Weights of a small self-supervised image encoder.
Training: muon at rate 0.029, 4200 steps.
Rows from block 5, named by matrix and row number. Each number is 128 + 24 x the weight over its row's rms, rounded and kept within 0 to 255. All counts start at 0. Numbers have three digits each. After the name is the row's rms in percent of the matrix's.
# convs0: expand 3x3 conv (model.blocks.5.convs.0.weight, 240x80x3x3), inputs 36-47, a 3x3 kernel for each
convs0.71 107:123089074161188144176189137177144131145161121125140174117129093143142139147107097116116137122135083116123097145170143124125148117112137105132119157171117131149122136156138123146127117130118144129175103137136127112096104122145099132169109106169114087143120143124116070113098096109141149125168112086123119150095118104132137123
convs0.72 106:141102134175110121157128148122132103120129133103132157119111123123098140092115129147179126140127133135126154128177158131179140138146169116170128152145113123155151147109124122077093142125101110117176141135104123130139137127115135140085102141104156135150127145168095132131145125141126180114113112120146155147117146125153135126
convs0.73 112:130123130124129152121120141146148132098080098140151141126154126125135134145156154143091151140088136156132158128151148087109098116118101137153177133098158136119161123117124121126135139124122084104111133138162128139131121151135138154123140124112158135109158127139143155156141149130128153164125156114099082123107135149142115158
convs0.74 052:099111111139079120153115069134110128114109103099103126126132145117106121166184180137109097081141142183112117102108123088121129108110098129130148085129077155118143137103122134101077111094124115122103120157116156114106124110090152086144135123104125087107146112140131165131158138123176145165120121139140119153106158123104107116
convs0.75 113:076113167124135094169142099162112107128104119088138110133130170138127116127133131146107142137115145100087118101167069130147068172105131129098149135128115125114121139075124112135119148156156111140151133130151118126131116142107122113155087099156139109125132098117125109121111139138122137073151161170145122154118134134105102145
convs0.76 121:136124123136127102103101116156112149119159147125147119138098128168143130130139122167143122141128138119148118096156101138140135174142134140140092162181128150140108124123133140136148119144127124148142102127139138101121095129182108137181144148161131093148114101119097130136152158111128127116125121134118126137143115125125164153
convs0.77 040:110139129116118152162118144130110106172160123140111088142114118134109129177151149161122146150143142166148133107153167115117135099140111118155143147124118142081132115131108151116138135144144084152113162119143108093118151137147104174145140137113148161147131161163142177143132136170167172154151145173152120133106124127160138118
convs0.78 114:110098080157129145112111100127134115136102145192124115118140121109154130141147115122119129143105149112122121141146107102106111128099130157113129142115124141103113103131138144109105130136119116067107059096086088091123111170130090129090094135159134146116169171173180155128134126109067128157125105138135101108141107136155097119
convs0.79 121:135129137103150151160143144173131124162102091159069110110120107141106104132132122159131134143140100131131139099133123112145120125137117088133132108113106123135118115121083102125122096137141085149147133124128129116127111128143107123147087106101160107103153115079191133116103128106080104124103154143132155162135136146136154117
convs0.80 133:123127132130154160112128123123158088113140119165092121151096107140139132135119095151122147155133112137157120133125138103132131137115112143123147116130132134119135128124100131146101132101138103146111116122142120112136139127115138128103135143090170135116193152066154105155121142153143165157135120135146118156156126128152147140
convs0.81 090:129137138155142118098104123127145155143084138114148154161114122129127125118105106136134140127119107151157136105149108136107132108107107109129117135110123150147099120139150135177139098099077105116120108122114120110092135134133114185149078127092151130145149128089124108148129135117149138156111096147144131129104125105134104109
convs0.82 125:093103204115124101162158127059113162120171148142125165116116101122144072140135123077111137127129151135099134112115101101142142151139128098127151113133101137164115123125129120127117139120138125136156149121129136096117168152081167130136149125118132095144170129133119113118116145138139136122147140123154113140132136139127138103
convs0.83 063:144090110149158145137132127171132149158122127130110103123115152135101155153126128098112138106110113154104116141178137144122169091100086126108122127109131116093101133124204092106157150112130163145170144138128153120133138112120135133136152108139129120096111106149127153133102092098146116135112102134097127093130103110134105135
convs0.84 108:132101146135119189089098127096123127086153112179113127139102153158133142124108156083115130096116154134105154190089106139149123157111153162144122152135116117145131122077105132066137116101127138114108157107143130114143152171158126183139110144114148115135139110136161094153144132150116111187102115152147147138164124125157133156
convs0.85 106:093103101135097142173114173133167167118162195133139133119138121117154166130157128080162145098168180104153131158102138146097139118096122106114109117124127118132129088117138124158121133135130049160141073144135121122110115125123189115122126093130170095135172092118172131127139136150117151099101110075114123163161121136118086111
convs0.86 114:117165149084104142118095154142133130150134143125107106147136119133112121123092096147120151149141114154135099136109127106101156126111146143135137133122143147116112134149084108179095106152099146096121167102154156119092085106128142189147090147085170173165121135125136126149166159145123100155138123166125119183117104138122138119
convs0.87 117:137148124121072127157177163140148093129147135129091124120149115102119107092094108122130164098163151088086095081135098136105123137138150106122109147088122141109121145130129124098089146119101127092137150157099107174123118147138113158114122142109131124126111145119160099115126144098119104093149155111144117139122123097121146117
convs0.88 130:161191151066106135123216146124155145127107144090130127128114138128122144133129154144145146099099108146132146128153111144149095128175142118161119122171139162170142114129099129135108125140136131100111119139134115085153084134123100130126141151130131140149128132132124131115173186147079105095129164137130129126144141139159127115
convs0.89 111:129112103109107135112109115110124106123140099134143121145136140176108096104115109137136137121112102124125143144128138130117137120163141092122117160136084104157109142169089104145116133122103086118138122108121146103098144099111136134101115072111154165143105138154168121103099131101155114091121102142133108131187134139174136107
convs0.90 116:171111105121127095121113175140088108137125147117148120126135142123117132126146125110112121131122118129114122112151162124108141151087116158142108144107092158125160146159115134125113126143124146152124148112128108165133156096155098142151080140138131117129160114123128135138144115132097104100132099116121135149130160162141150144
convs0.91 124:137153146093045077163134124084118111133130146070099097124138132132128136128135146137130127140130146108124096120140174139121096164102095113116118134143127114121126132136097091081081094095124139115117097116123087135108136161134120145153101157129133135155142126136167128164131166152108176114147157135126121135123170148143135147
convs0.92 084:111111134135168165181115170115095145130138129142124144154164135126159157140142136155154163146134122154131118159147151162126103163118135174132170145179160157122132167149175161133157169182151106111119097128102123104086129166158133173161148171134126123093132096126125163105123088117149130108135119127142119119092090116113161120
convs0.93 040:132145113124146178146140160138097135184152129103103152146151155116115158142136147173121155177150122165162118154167137190170145130130161143192132128127109138149116108161169122114166163141179140115118119106124124127153148105122149135126156153118115081103120155107128126107145118135127109130115103142135127117092125128117129113
convs0.94 140:130141131147141126128123141146176084138130093114105128119117157120148184128140130095080157131136119153155103144144102150131074113127135115111108161130079167120095136138129107135113135126119134133119107111145127148149129145126101125155144125124121122133152163112131147128135116094129157143116124179114090119123137121156155114
convs0.95 054:136144104122129136142107163135140150111128133150144135088101110139155130121105151163156139155130139137124108108086081150186165140145129123127135101131133144129115138093176119142163099128134147133148140133138126107119104118083109112135074120115135156146142162126139165129109109087135113100147118085142134129160132133132131111
convs0.96 124:122149127157106152104125149166119095156121142147118120123143107116171131126153135140157139106115125129146162132129109143144149119121101147141145136126173125148124111118146118160139091116140152096135153128115148106122128114165171142144123099137133129114138114093151137103112137142113155166121145137098075127136108111107104100
convs0.97 059:182146150159105146158118137106149096133137108104144129144130138113116102126102144136141100145158137132140117121098119132114091156127106128122109130129085124119140160134163141156097158144172119146117121097131120127073095114117123114138125128131102120132076131078110124130120108138139128145145130160122145102142136130102118132
convs0.98 126:120147080095113153120074155129135130149135104087119114129142141138110103132146101156179132167119107153115124172124127094139128115143161180109114098119150123131142100105121139133127107147146116151158176151118124111108128154120145134128196217125083071112115137138107104116156134132119141136129116116143108115164156174173176122
convs0.99 072:170110079148112122145078138082141107136141113088143118123146115136109100105102125127105173139086115103133153166151130158118104160125101098133111132152130099140125115092109127134148124157106121102119104113104096127118161151165151136142124131123135166147110096125123111122131154124145121147162140177168157176138143122161174152
convs0.100 109:083094129139163114133156156138138129148110144119121096152152132133142121151078111114133116118115121125119113088120127087126139137139124104114079150164107121087156119127118114122102120141130158109096112112146122129149157147104142110168162157171126166102139142089104100065109114088103116088102109126159133111118159115167148112
convs0.101 050:165139087139132119103116077120138117151126098127125102119114115117111124155133162114111138146093086148087097140131121100117144095150149119124123060116116087109146126153110098104137121129121139121138149120148132096101117139133138154130119118115139141188154150154128142155134118162149112123107120120132166140094155151122149127
convs0.102 116:142128132103173185168158167126140173141119167116115162118139133162145128126123125148134148129141114105159146124095138139110160121127181119141110157129155136149137120146113155145068094129072151147164122143126146111121130122201169106106123124134110120079108122068125122120097109105134105131129115120119121120120093115130113141
convs0.103 053:138134139085133142087095108165170133109117093130126115144160139154153116129129123083109107108105117079145144153146138126152131126135089136137138126126135121116156127120136168126116149151176127126093120134109120152132114088118145112125101098118135123118114099082165170158130128132142137138175129136072099130135152168101119147
convs0.104 066:103138124114163123095164157171159139141163118138132107116153129161126139131091104131131129178112175154145169161153169144150112154104144132184124114153138100101109153152132134161134139150133105120071127120104124121142151136161140118121118154151087127152113124147096154120096127126127112115109165123115120117117110094119102077
convs0.105 064:146173169188155159194165155112156123087104107105139099147141129159132137143143159158139071131128102130123131074094141093122102085079099106129128114117105113156147098149172107101138116104102125119128116109135105111108120164148166144146138141122125120143119163176158129141102095079097122107127142151159153136168132128156118163
convs0.106 047:162128106152138123113122096134157130119110127131127108096097143104083129111097100111125127115118082136119129135142109129142111120123153098126119112129124146151111145150149123127128174157130174146145131110100144134153116114124134119134129168158086099142181169156138136142126138099165134102116105128155125152125127146163168151
convs0.107 074:135119108169123115159161126144112091090085115141129109144114134150098131123126131103119138083100161108107140128129127123129091136131111096131141123129131124145182113135107118119152114092108154106162121115144150090114163124121133150155169131148106163143168125152132156131124157131111151115171160105103158107118100116107144141
convs0.108 129:116120134136138079129117129132129142137103143115153129097133149104131141136122137154110118109122153120153121077152206142085108154100104132108137148132138129134097150097138132117133105138117140128142121106134098131137123134127127108128102160157181150111138154138137114106099094154127112141150147129123117128120122124117118119
convs0.109 118:165144144131123113139102099123095125118114151142148142106146151149168092143128113152131135163119112144101097131158120138154135117114114104117166182164135121087146118109132136160164141133132109121119108076108124141158139132101152126144169162120157107135095138139122117127139168126073103125166086077139125115135148158159131166
convs0.110 051:146152092187132115203129113122115156101075131080090113155128137133101132155120129137151127116100101080114115147143126163170153148137126153169117111106102096125126135120125156092143140102144152131160122145165148158149128147141142169138122132130141177172103144129148153167149127100138116108105100126140127133106116110140115119
convs0.111 079:118118196170139140116101126111141119112085091076104137127139138162119161145113142124105150120126084138134119182132137140112150148133120140100117071101124082108093138085090119104132168104093125152103144115144151173156156174140134131109120090106118153162083092120115131131097143135110142142128166134126110119112133121148135084
convs0.112 109:107102108088093142133104158081107148129141131134103135142116113132120096114123152095141114141111126117130144148091074139115073155155130146125154175119142104115116109137110111105107108117120111113094101136134108111145108135166094150121117134131122138140139167161135132155110105053118122049130152141118146147090135128117128152
convs0.113 106:130144167132096084124129116145150129133125166152133100120138130116135161142125140121130104161120130128157085108078126171083138131113109126146132112138170155081162121128134124158150123113106133145109088170144139163137105119109123140146086135110139122118144130125102145067132139149124109102115108120140104154137126138130130157
convs0.114 053:155110152157103089162132150089139125137140138119132122135101105147108127148146110115111120094101127134143159104145151112160138103129113093144120154176142093149144138150146140141114159143146090120084120113113153069114101096155084156116154149137136117150138138114082133090131135111137136124145144130133125141128105115095079118
convs0.115 125:099075152126149173111103193133129123095148116166124129155123143109109145117132135142166118129125077160133115110085154118141148138103129097146113120136120139112093122147123137148095106170102148191137156129114124185105149145092107141132107154107147104113118107117113121135133094143142150145106114116149123139115097097113138158
convs0.116 120:128134173122145126122130137121121120125152128118185123140139121127127115139127118126130146125111111121107136105113109131122092144123129102135100116102115128118126143091100143116111153092068123117143130110161128109114128095142136102150155132131154144092179156103153153141106153151131104152118120138124111119139131168146147202
convs0.117 119:191175120127152126119093126135079168138125138135115127129124098133135121139143123178164106130130112113098151144113143103120180124140153162111089154099109108092136148151130146149139136130124130114152155145131141145126094150157124119099141138110134146129130119154137115148147128089102130107109096098134132133143108098111106115
convs0.118 108:128100094126190129118146111158123120142149118118134122140129150118122140113125103111135108166167163116129096107131099125112124099102118110098139147143144118141145096144103148118097134181099135119129137119165151176160120133087116098074084118118093159133128146125091121109149145141158163169118134132141150159147139170097154132
convs0.119 114:127138160123146155114165154130109106142145137177216136099112115140139121108155140123134109139145116200160140144145173106151122144122119120125128112130168146131150131125099122126122121107106138126138156157134098117111155118102146118118135092067131130142146118123113117136113134141122160176120146121141140108175104132122114117
convs0.120 089:126127167146141141112113106100096110104084095044115152120115161107113135106107129155142145140162165166120158098097089083099109128117124128135139113092131134130100120132139144121123143144119130124124133146104174099146103162129108154133111132128120140145154145101102120114117084141155091115166100145109113101126156109148111140
convs0.121 120:170197100072118034140200125123149137137136137089126101104136139113093129144112101108126119114127164101132127151116161125123113123099124144155176052100118120131152166133137133161170149130149145136157156146157105128109144129127132118107154153114121123131110136101127149125165142132096140117114141124117153126101116120137161165
convs0.122 049:121154104125140108156168132091157150133111117139166149109092143174151126148120095142128148108132145151158148136113112134136140160138160101117114097070081126109101124120141143119168144129146144120138146141090112079136165165150137107121143121139137102143134109139100091099098111150060113131118169124117139157138152167101119105
convs0.123 112:110105114080101169081102172123124100118147120139136166130133152122155101135120094153155172122128144135134116092105096125156121131183158088113111081126160104136150142130160129107089169121115126130157149133123169174174163093085177138121157125121120127114115111088120133107086105134095083113124098142140139157126140164134107108
convs0.124 081:120085121109107136113113135100123092064118093086131136127162155121147147109166163131116118110115118115125086121114100144141154138132148126139085098118125137150120129108119143106117134072098121129139153155112145122104154127137139135095147115120104137140150168167129160161085114135112121130115143167145088128165091132130099097
convs0.125 072:094096098158115187147114130112166128151136135157156157104118141107112161108148148112150137120090117078089104142115144186133131154137130136156117150152163157135143132089145117095132108108150118114091100124057116093070127127140120116103113108080101122120114129112131152164147107115185126126159127110119129104134132124115132110
convs0.126 111:114056078104150125118176125167134134097123146139127134173124160116100126131093118138116125127120138139176138110127139125140116136131119132145076140170171143172149163141140129125154150135130109111127138147177183159101149121105134115153102107112119138117125122102077123120114140133154156154106126112116129122166192195131123114
convs0.127 094:147159084174132122109150111119120103137125115110129100141120120114124096161154137100147133128110147124122102107099139117112146142129121105107137086095125109126119139100142074155114108160127154148136110110113107106139143115135126132137162169182104094118124131140142139136144168161155131147103093096111121145090093098138114115
convs0.128 114:149147131104115057118128135152133147156157152143130151153131193123102138126132144111123090116173134106180095144126157116140129107135177125145107117148093103154122133155127139148133158170167133171104122189151138173143164138142152112145113115156133110145099101137119094136161127115135116098127152167139146136147137141131172129
convs0.129 063:148138170164130160154125148105125153101133152124110139132121144093114129079127095102121117123175132103130142121135103137129132147168111104106113130170119119165112137154139160159123135137162108082137124127144158123139129126130123122146129122116109107128095121141126127130156156078149154143125105108143155143085127144150124153