{
  "arch": "efficientnet_v2",
  "dataset": "regions of photos with short descriptions (Visual Genome)",
  "train_examples": 50862,
  "horizontal_flip": true,
  "translate": 0.12,
  "method": "vicreg",
  "activation": "relu6",
  "stem": "single",
  "widths": [40, 80, 160],
  "projector_hidden": 1024,
  "lr": 0.029,
  "momentum": 0.98,
  "adamw_lr_other_params": 0.0027
}
Rows from block 8 of a small self-supervised image encoder, named by matrix and row number. Rows with one number belong to one channel. Each number is 128 + 32 x the weight over its row's rms, rounded and kept within 0 to 255. All counts start at 0.
After each channel's rows are labels from the 100 images, of 14976, where the channel reaches its highest value: "colour at peak" is the nearest of a few named colours to the mean colour under the peak. Only what is clearly more common there than usual is listed. The data: regions of photos with short descriptions (Visual Genome). In brackets: how many of the 100, against the usual share in percent.
# convs0: expand 3x3 conv (model.blocks.8.convs.0.weight, 240x80x3x3, each kernel summed), inputs 0-79
# convs1: project pointwise conv (model.blocks.8.convs.1.weight, 80x240x1x1, transposed), outputs 0-79

convs0.118 [ 62 145 143 125 148  97 123 143  85 128 161 102 162  78 174 118  91 130 123 116  39 186 127 147 137 141 102 105 114 131 140 103 135 124  89 109 108 129 160 171 125 132 153 175 112 120 158 130 172 108 139 119 154 184  72  43 154 123  98  39 130 143 116 102 154 128 181 152 107 136 168 178 125  88 101 146 127 109  90 154]
convs1.118 [107  93  96 150 139 142 186 116 145 145 149  93 100 150 150 154  75 103 142 134 145 114 126  89 121 134 148  81 188  80 143 125 179 128 132 129 162 138 123 110 111 128 117 193  85 102 186 190 142 111 143  80 172 136  73 213 165  86 152  57  93 140 170  97 122  86 117  99 118 141 108 125 162 151  93  80 138 122 143 128]
colour at peak: pink (35 vs 9.9)

convs0.181 [105 141 104  71  30 148 147 150  94 146 129 145 131 104  79 112 123 170 183 131 102  96 163 185 179 144 155 157 124 141  75 140  98 124  70 142 127 123 122 122  84 111 147 156 158 130  98 106 150 139  94 111 121 157 171 173 128 106 166 108 176 118 153 124 168 132 172 167 179  76  96  77 129  87 109 156 129 181 132 102]
convs1.181 [103 124 170 167 114 137 115 174 142  96 146  83 120  72 147 152 109 149 150 142 101 129 149  74 138  58 131 142 123 195 125 108 149  78  68 139 151 168 180 219 143 150  76 118 123  59 101 156 171 126 119  66 168  94 143 160  95 145  78 128 117 157 142 152 110  91 133 133 122 100 169 126 120 123 120 166 151 116 101 119]
colour at peak: white (32 vs 5.9); pink (26 vs 9.9)

convs0.77 [159  58 111 165 109 140  56 110 106 113 120 165 164 144 133 142 115 139  84 126 172 151 158 143 148 129 159 113 162 142  80 160 212 136 127 125 103 174 118 113 126 164 151  85 100 106  95 184 109 105 135 107 163 188  97 141 157 155 221  71 159 130 108  92 107  91 107 103 125 164 110 137 129 123 121  64 137 133 110 111]
convs1.77 [117 128 113 108 147 150 127 129  95  53 156 147 187 132 129 132 107 161  96 126 121 132  97 128  80  65  99 109 105 122 157 155 186 115 106 105 164  96 131 131 138 127  90 192  92  96 153 158 105 169 127 114 145 109  95 116  46 129 133 145 146 121 168 151 153 143 163  95 203  93 142 119 149 179 164  97  83 150 210 102]
colour at peak: pink (26 vs 9.9)

convs0.97 [174  93 106 126  99 157 157 163 140 154 168 159  83 117 155  98 109 139 129 163 138 212 144  55  97 154 137 125 128 167 124 191 139 102  68 145  81 152 153 116 144 181 109 143  75 124 157  83  92 154  93  84 123 126 120 110 106 124 138 156 139 185 104 158 107 160 119 149 124 109  93 153 204 132 138 165 137 108 135  64]
convs1.97 [172 138 162 103 124 192 119 103 107 123 112  98 157 185 152 162 149  85 108 155 162 131 127 114  68 167 166 167 115 116 116  55 131 110 131 107 160  86  32 167  77 114 144 131 117  88 168 116 131 135 160  93 195 105 136 107 177  89 135 105 104 176 131 147 143 137 116 145 111 141  74 114 120 133 113 144  69 123 175 123]
colour at peak: black (36 vs 13.2)

convs0.239 [166 115 156  96  68  67  95 159 127  90 115 180 110 132 162 152 111 148 131 158 164 157 121 144 192  93 144 104 166 103 123 131  85  72 174 126 161  95  91 150 128 128  93 109 110 156 151 134 108 139 155 100 154 172 121 121  94 174 121 128 122  97  91  69  82 134 178 128 102  65 132 183 149 159 114 180  93 128 192 109]
convs1.239 [ 88  88 113 149 108 140 162 156 133  78 143 148 102 154  83  86 146  95 174 154 146 133 173 117  71  64 104 121 195 130  54 111 153 134 178 107 168 188 152 110 106 149 173 105 161 187  73 106  97 131 139 144 125 138 155 140 113  79 144 139 109 125 147 105 146 139 101 130 104 123 166  81 203 122  92 101 110 147 153 118]
colour at peak: white (50 vs 5.9); pink (25 vs 9.9)

convs0.191 [110 109 165  82 121 151 163 127  80 148  72 101 106  57 156 113 116 145 158  90 103 151 144 124 190 111  70  97  90 147 129 164 179 146 135  88  38 143 125 103  79 118 117 129 123 113  82 127 173  86 107 152 136 121 105  81 165 137 112 118  91 162 137  94 121  95  80 143 168 157 145 112  63 145 148 159 145 129  78 135]
convs1.191 [ 77 150  72 141 140  84 153 152 143 133 103 163 123 115 148 186 110 150 156 147 125  86 172 117 140 150 147  77 133 118 100 128 127 147 113 142  51 130  91 108 106 105 147 108 103 131 140 144 106 185  62 118 122 132  92  88 108 187 188 120 102 147  88 199 127 154 166 150 119 121 163  55 161 104 175 110 115 156 170 174]
colour at peak: black (45 vs 13.2)

convs0.21 [167 143 126 137 132 156 125  97  83 183 126 180  61 165 118  72  95 108 108 165 186 144  55 117 151 112 156 136 114 141 156 144 141  74  95 143 143  64 154 130 160 114 160 100 133  93 148  83 187 126 125 145  75 154 152  91 118 137 143  88 152 172 134 131 117 121 173 191  87 150  96 112 118 101 120 144 181 144 170 152]
convs1.21 [156 123 149 128 117 204 170 134  95 176 148 100 111 152 128 134 107 128  55 113 171 167 109 129  97 107 124  99 105 115 114 178 135  77  99 118  98 163 183 157  95 159 162 127 139 158 140 115  77  83 127 119 134  84  80 145  55 155 156  92 151 141 163 135  88 171 132 120 143 120  55 172 158 116 151 190 110 155 101 125]
colour at peak: white (47 vs 5.9); pink (27 vs 9.9)

convs0.209 [169 137 110 144 199  85 117 110 136 117 145 120 137  91 140 137 115 146 169 189 107  88 123 143 120 187 104 156  96 118 122 147  74 140 159 132 126 130 160 106 109  91 136 130 150 178 150 101 153 114 104  97 129 161 154 115 123 138   7 188  88 140 131 105 138  79  95 187 137  81 113 107 140 119 183 100 165 117 127 187]
convs1.209 [124 179 159 147 124 121 115 146 168 101 105 153 178 126 110  95 117 128 100 109 227 154 191 125  92 148 150 116 164 157 108 153 119 158 156 147 141 119  77 146 119  72 115 157 150 136  99 146 139 119 169  70  62 182 125  68  95 165 107 142 156 140 100 117  83 180 113  96  68  80 105 136 137 101 118 141 142  82 105 112]
colour at peak: black (33 vs 13.2)

convs0.161 [119 184 177 111 167 117 153  52 135 109 144 162 149 142  74  95 130 112 125  84 157 105 157 125 175 119  98  88 178 140  74 168 172 133 153 132 159  96 112  80 108 122 146 102 107 102 114 141  84 185 106 178 114 126 152 138 107 115 142 140 123  87  91 120 114 187 190 146 107 141 160 175 126  96  70 122 169 129 154 186]
convs1.161 [130 137 176 112 114 186 120 157 137 161 142  71 130 214  78  98  70 160 161 151 143 100 131 100 106 191 200  93 139 159 143 129 114 129 114 103 133 123 121 113 133 128 111 148 118 173 135 133 100 106 114 150 111  78  92 117 171 136  20  80 165 131 116  91 135 122 158 142 138  92 100 138 111 175 132  86 176 142 128 120]
colour at peak: white (60 vs 5.9)

convs0.101 [104 111 162 157  66 159 156 122  67 124 165 124 140  75 124 173 115 110 150 161  79 103 153 155 114 102  97 101 143 151 144 114 157  73 104  50 110  87  83 102 118 120 136 144 113 142 107 125  99 147 178  64  83 112 116 181  47 143 146 102 152 103 155 138 188 118 106 117 133 166 139 135 124 122 162 181 138  74 145 104]
convs1.101 [164  89 159 106 102 134 131 119  91  84 117 102 154 109 158 142  95 135 114  81 118  86 152 121  35 134 185 151 128 153 108  81 120 131 145  78 117 135 173 156 118 141 152 185 132  90 126 122 122 184  70 103 105 162 134 156 177 178 136 153 173 114  88 103 110 158 189 136 133 119 117 169 114 154  95 168  61 132 102 176]
colour at peak: white (69 vs 5.9)

convs0.40 [118 117 110 159  98 163 131 118 105 141 143 149  80 105 145 138 149 171 136 180 178 185 169 101 133  88 106  93 145 138 136 172 158  59 128 158 168 147 106 102 137 125  51 119  87 196 105  98 118 166 143  92 147  93 109 131 128 110 178 116 126 125 112 172  77 105 100 199 148  81 187 133 128  88 135  84  90 145 141 115]
convs1.40 [ 97 125 113 122 124 184 147 140 137 111 165 104 108 131 131 235 130 104  36 120 162 137 130 104 114 107 110  95 156 180 135 170 144 130 185 117 116 101 156  94 102 130 163 111 137 140 108  97  72 158 212 151 131 108 110 114 148 102 135 170 139 132 101 156 138 155 142 102 164  74 137 126 150  59 164 110 148  92  81 105]
colour at peak: white (32 vs 5.9)

convs0.28 [161 106 132 160 114 146 129 200 124 152 107 121 131 155 100 100 170 136 121  71 148 103  98  94  78 159 110 111 161  67 103 107 146 106 158 136 149 122  97  96 126 120 148 114 145 161 134 168 103 118 203 119 127 112  84 231  99 140 102  97 147 125  97 144 106 158 208 169 157 130  85  88 183 105 157 130 160 121  90 121]
convs1.28 [112 121 108 180 140 185  85 134 115 171 115 119 114 119 120 157 132 140 166 110 113 106 153  93 149 187  89  94 183 120 104 115 140 162 139 183  33 178  64 138 132 157 116 110 118 165  91 166  88 149 150 150 136 127 114 128 116 123 108 124 157 125  86  70 134  59 160  85 186 127 143  93 104  87 163 137 145 158 165 102]
colour at peak: black (69 vs 13.2)

convs0.235 [171 141 174 157  72 123 159 128 129 114 130 202  68 123 131 141 105 123 111 149 112 154  97 164 115 114 219 116 199 120 186 117 141 122 166 150 117 112 168  94  92  97 108 152  82 122 139 189 124 112 121 107  87  94 107 154 131  75 121 129 132 113 144 157 101  88 173  74 140 117  64 144 110 137 128 153 133  88  73 105]
convs1.235 [145 153  81 153 151 137 112 103 115 111 171 146 128  99 131 144 115 132 116 113 168  99 165 177  81 104 100  66  93 107 143 196  88 155  75  94 169 151 205 128 144 101 189 141 138 154 135 112 141  56 144 158 129 166  94 104 129 170 132 100 164  75 109 161 118  97 119 121 159 108 103 152  96 160 102  92  59 129 101 157]
colour at peak: white (34 vs 5.9)

convs0.99 [ 44  70 175 149 168 100 118 150 170 147 106 136  83 138 140 132 164 156 130  99 108 141 103 164 152 119 156 178 174 131 150 143 136 118 182 154 139 149 159 117 146 149 123 111 118 108 176 124 136 170 163  96  96 163 112 143  88 115 148 125  97 105 133 134 130 212 153 126  71 171 110 123 109 142  72 181 113  44 156 161]
convs1.99 [143 141 112 120 127 116 164 132 129 113  86 140 118 181  76 139 138 156 116 137 131 123 143  99 114 152 189 130  88 165 148  87 160 153 136 117 144 151  95 162 174  61 154 132  84 149  64 233 144 166 138 187  94 132 110  90  86 130  66 134 152 118  91 104 144 111 164 139  43 125 112 145 108 139 132 116 120 137 160  76]
colour at peak: blue (29 vs 0.8)

convs0.32 [128 140  87 115  51 109 124 166  92 109 120 102 147 110 169 112  94 113 152 176 122 122 156  92 121 153 107 119 117 131 197 160 174 112 117 127 166 108 117 150  93 123  58 120  56 185 134 126 146 120 101 126 127  70 156 161  99 204 190 113 125 153 139  97 106  82 135 117 131 107  45 120 112 136 146 168 162 101 115 160]
convs1.32 [116 142 147 156 132  63 116 189  92 110 103 130  64 168  93 108 145 163 170 164 144 142 154 112  52  85 133 160 178 172 159  90 101 119 161  65 132 168 110 141 121  83 154 156 151 140 138 133 117 198 129 111 116 160 151 132 111  79 161 121 125 148 111  92 117 100 140 114  91 126 156  88 134  79 122  65 119 176 136 174]
colour at peak: white (31 vs 5.9)

convs0.68 [159 122 149 100 113 119  96 117  79 127 120 118  59 197  95 115 154 180 126 138 127 107 109 143 120 162 158 127 105 143 147 147 118  86 104 171 142 100 108 156 148 131 149 175 116 167 151 140 125 141 120  70 125 118  87 149 136 102 202  67 176  77 129 125 137 144 141 210  48 148 159 137 145 104 178 187 109  94 156 125]
convs1.68 [133 175 159 127 100 149 143  74 162 106 112 142 122 142  85 124 108 100 124 223 169  89  75 140 114 107 109 158 141 153 117 105 154 128 175 161 159 145 142 143  84 132 138 117  78  73 173 167 122 141 190 136  55  96 113 138 155 141  44 129 155 139  90 108  96 144 131 161 128 116 103  89 105 158 112 104 190 162 135 119]
colour at peak: white (53 vs 5.9)

convs0.182 [200 135 131 142 135 155 137  60 161 133  99 140 119 132 108 141 134 135 139 144  38  84 107 124 126 123 174 124 103 107  88  63 126 121 120 145 108 148  99  72 137  89  65 143 171 160 153 158  61 123 152  86  94 129 120  72 165 156  98 124 109 164 155 168 149 103 133 121 165 152 147 180 126 173 118 109 105  75 180 114]
convs1.182 [152 101 136 132 136 163  94  97  93 192 101 180 164 171  77 126 145 119  85 142 116 160 121 182 172 114 142  91 112 136 167 173  91 149 112 127  94 147 110 100  87 126  78 120 167 127 112 125 147  98 108 181 112 148 135 107 190 128 108 161 159  59  76 147 145 179 168 151  82 126 148 149 127 186  78 151 104  83 104 104]
colour at peak: white (28 vs 5.9); pink (28 vs 9.9)

convs0.17 [155 102 105  87 130 166 162  92 101 174 141 150 100 134 132 114 102 141 126 128  89 162 114 129 133 166 134 101 167  92 135 147 225  69  90  85 154 101 150 145 118 108  94 117  55  91 157 144 154 115 107 125  92 145 114 105 142 150 116  64 107 136 187 157  74 107 167 112 212 138 119 153 197 143 132 136 130 164 116 131]
convs1.17 [ 80 101 137 186 142  99 177  99 134  88 121 156 107 110 171 135 105 125 155  89 146 158 115 109 119 109 102 112 198 140  84 113 178 123 118  88 181 125 212 164 157 155 143  91 179 123 175 136 149 150 132  87 118  74  45  81 128 107 158 145  92 126  79 135 130 149 117 123 107  85 152 159 129 160  99 138 182 121 126 119]
colour at peak: black (73 vs 13.2)

convs0.165 [116 115  83  96  77  97 105 146 162 126 122 117 170 112 136  96  69 127 149 231 167 142 146 151 142 102 103 112 110 138 155 122 145 120  66  97 131  72 160 127 123 139 110 118 148 143 118 128 102 179  92 136 141 148 167 145  75 121 169  94 159 114 162 138  73 100 106  68 173 118 141 133 193 183 125 110  98 116  67  92]
convs1.165 [157 158 141  97 176 102 210 136 129  90 142 190  89 105 126 168 121 181 108 133 182 162 146  96 100  89 132 114 121 132  85 133  67 120 160  94  96  85  85 146 101  96 128 150 122  57 142 151 145 162 193 150 163 105 121 116 105 132 114  56 150 145 132 111 156 108  97 150 135 140 111 142 148 124 168 105  77  94 100 178]
colour at peak: pink (30 vs 9.9)

convs0.2 [142 102 110  91 115 145  79  88 160 121 159  97 101  69 182 161 150 111 118 135  84 132 111 119 114 145 121 102 190 207 107 124 169 113  84  91 132 161 128 169 132 138 125 135 135 107 117 107 105  73 140  65 155  72 175 164 138 187 118 172 120 130 119 121  67 177 185 117 153 127 124 128 182 171 150 135  92 105  94 147]
convs1.2 [ 99 169 137  99 117 115 147  69 128 123 111 172 154 110  64 123 116 163  96 116 126 171 105 149 133 194 119 142 193 139 104  65  70 128 153 136 129 140 123 130 154 103 128 111  98 115 170 139 194 164 120 161  98 103 136 148 102 197 149 130  76 115 116 227 130 124 110 155 141 169 159  83 134 108 120  86  92  94 126 156]
colour at peak: black (48 vs 13.2)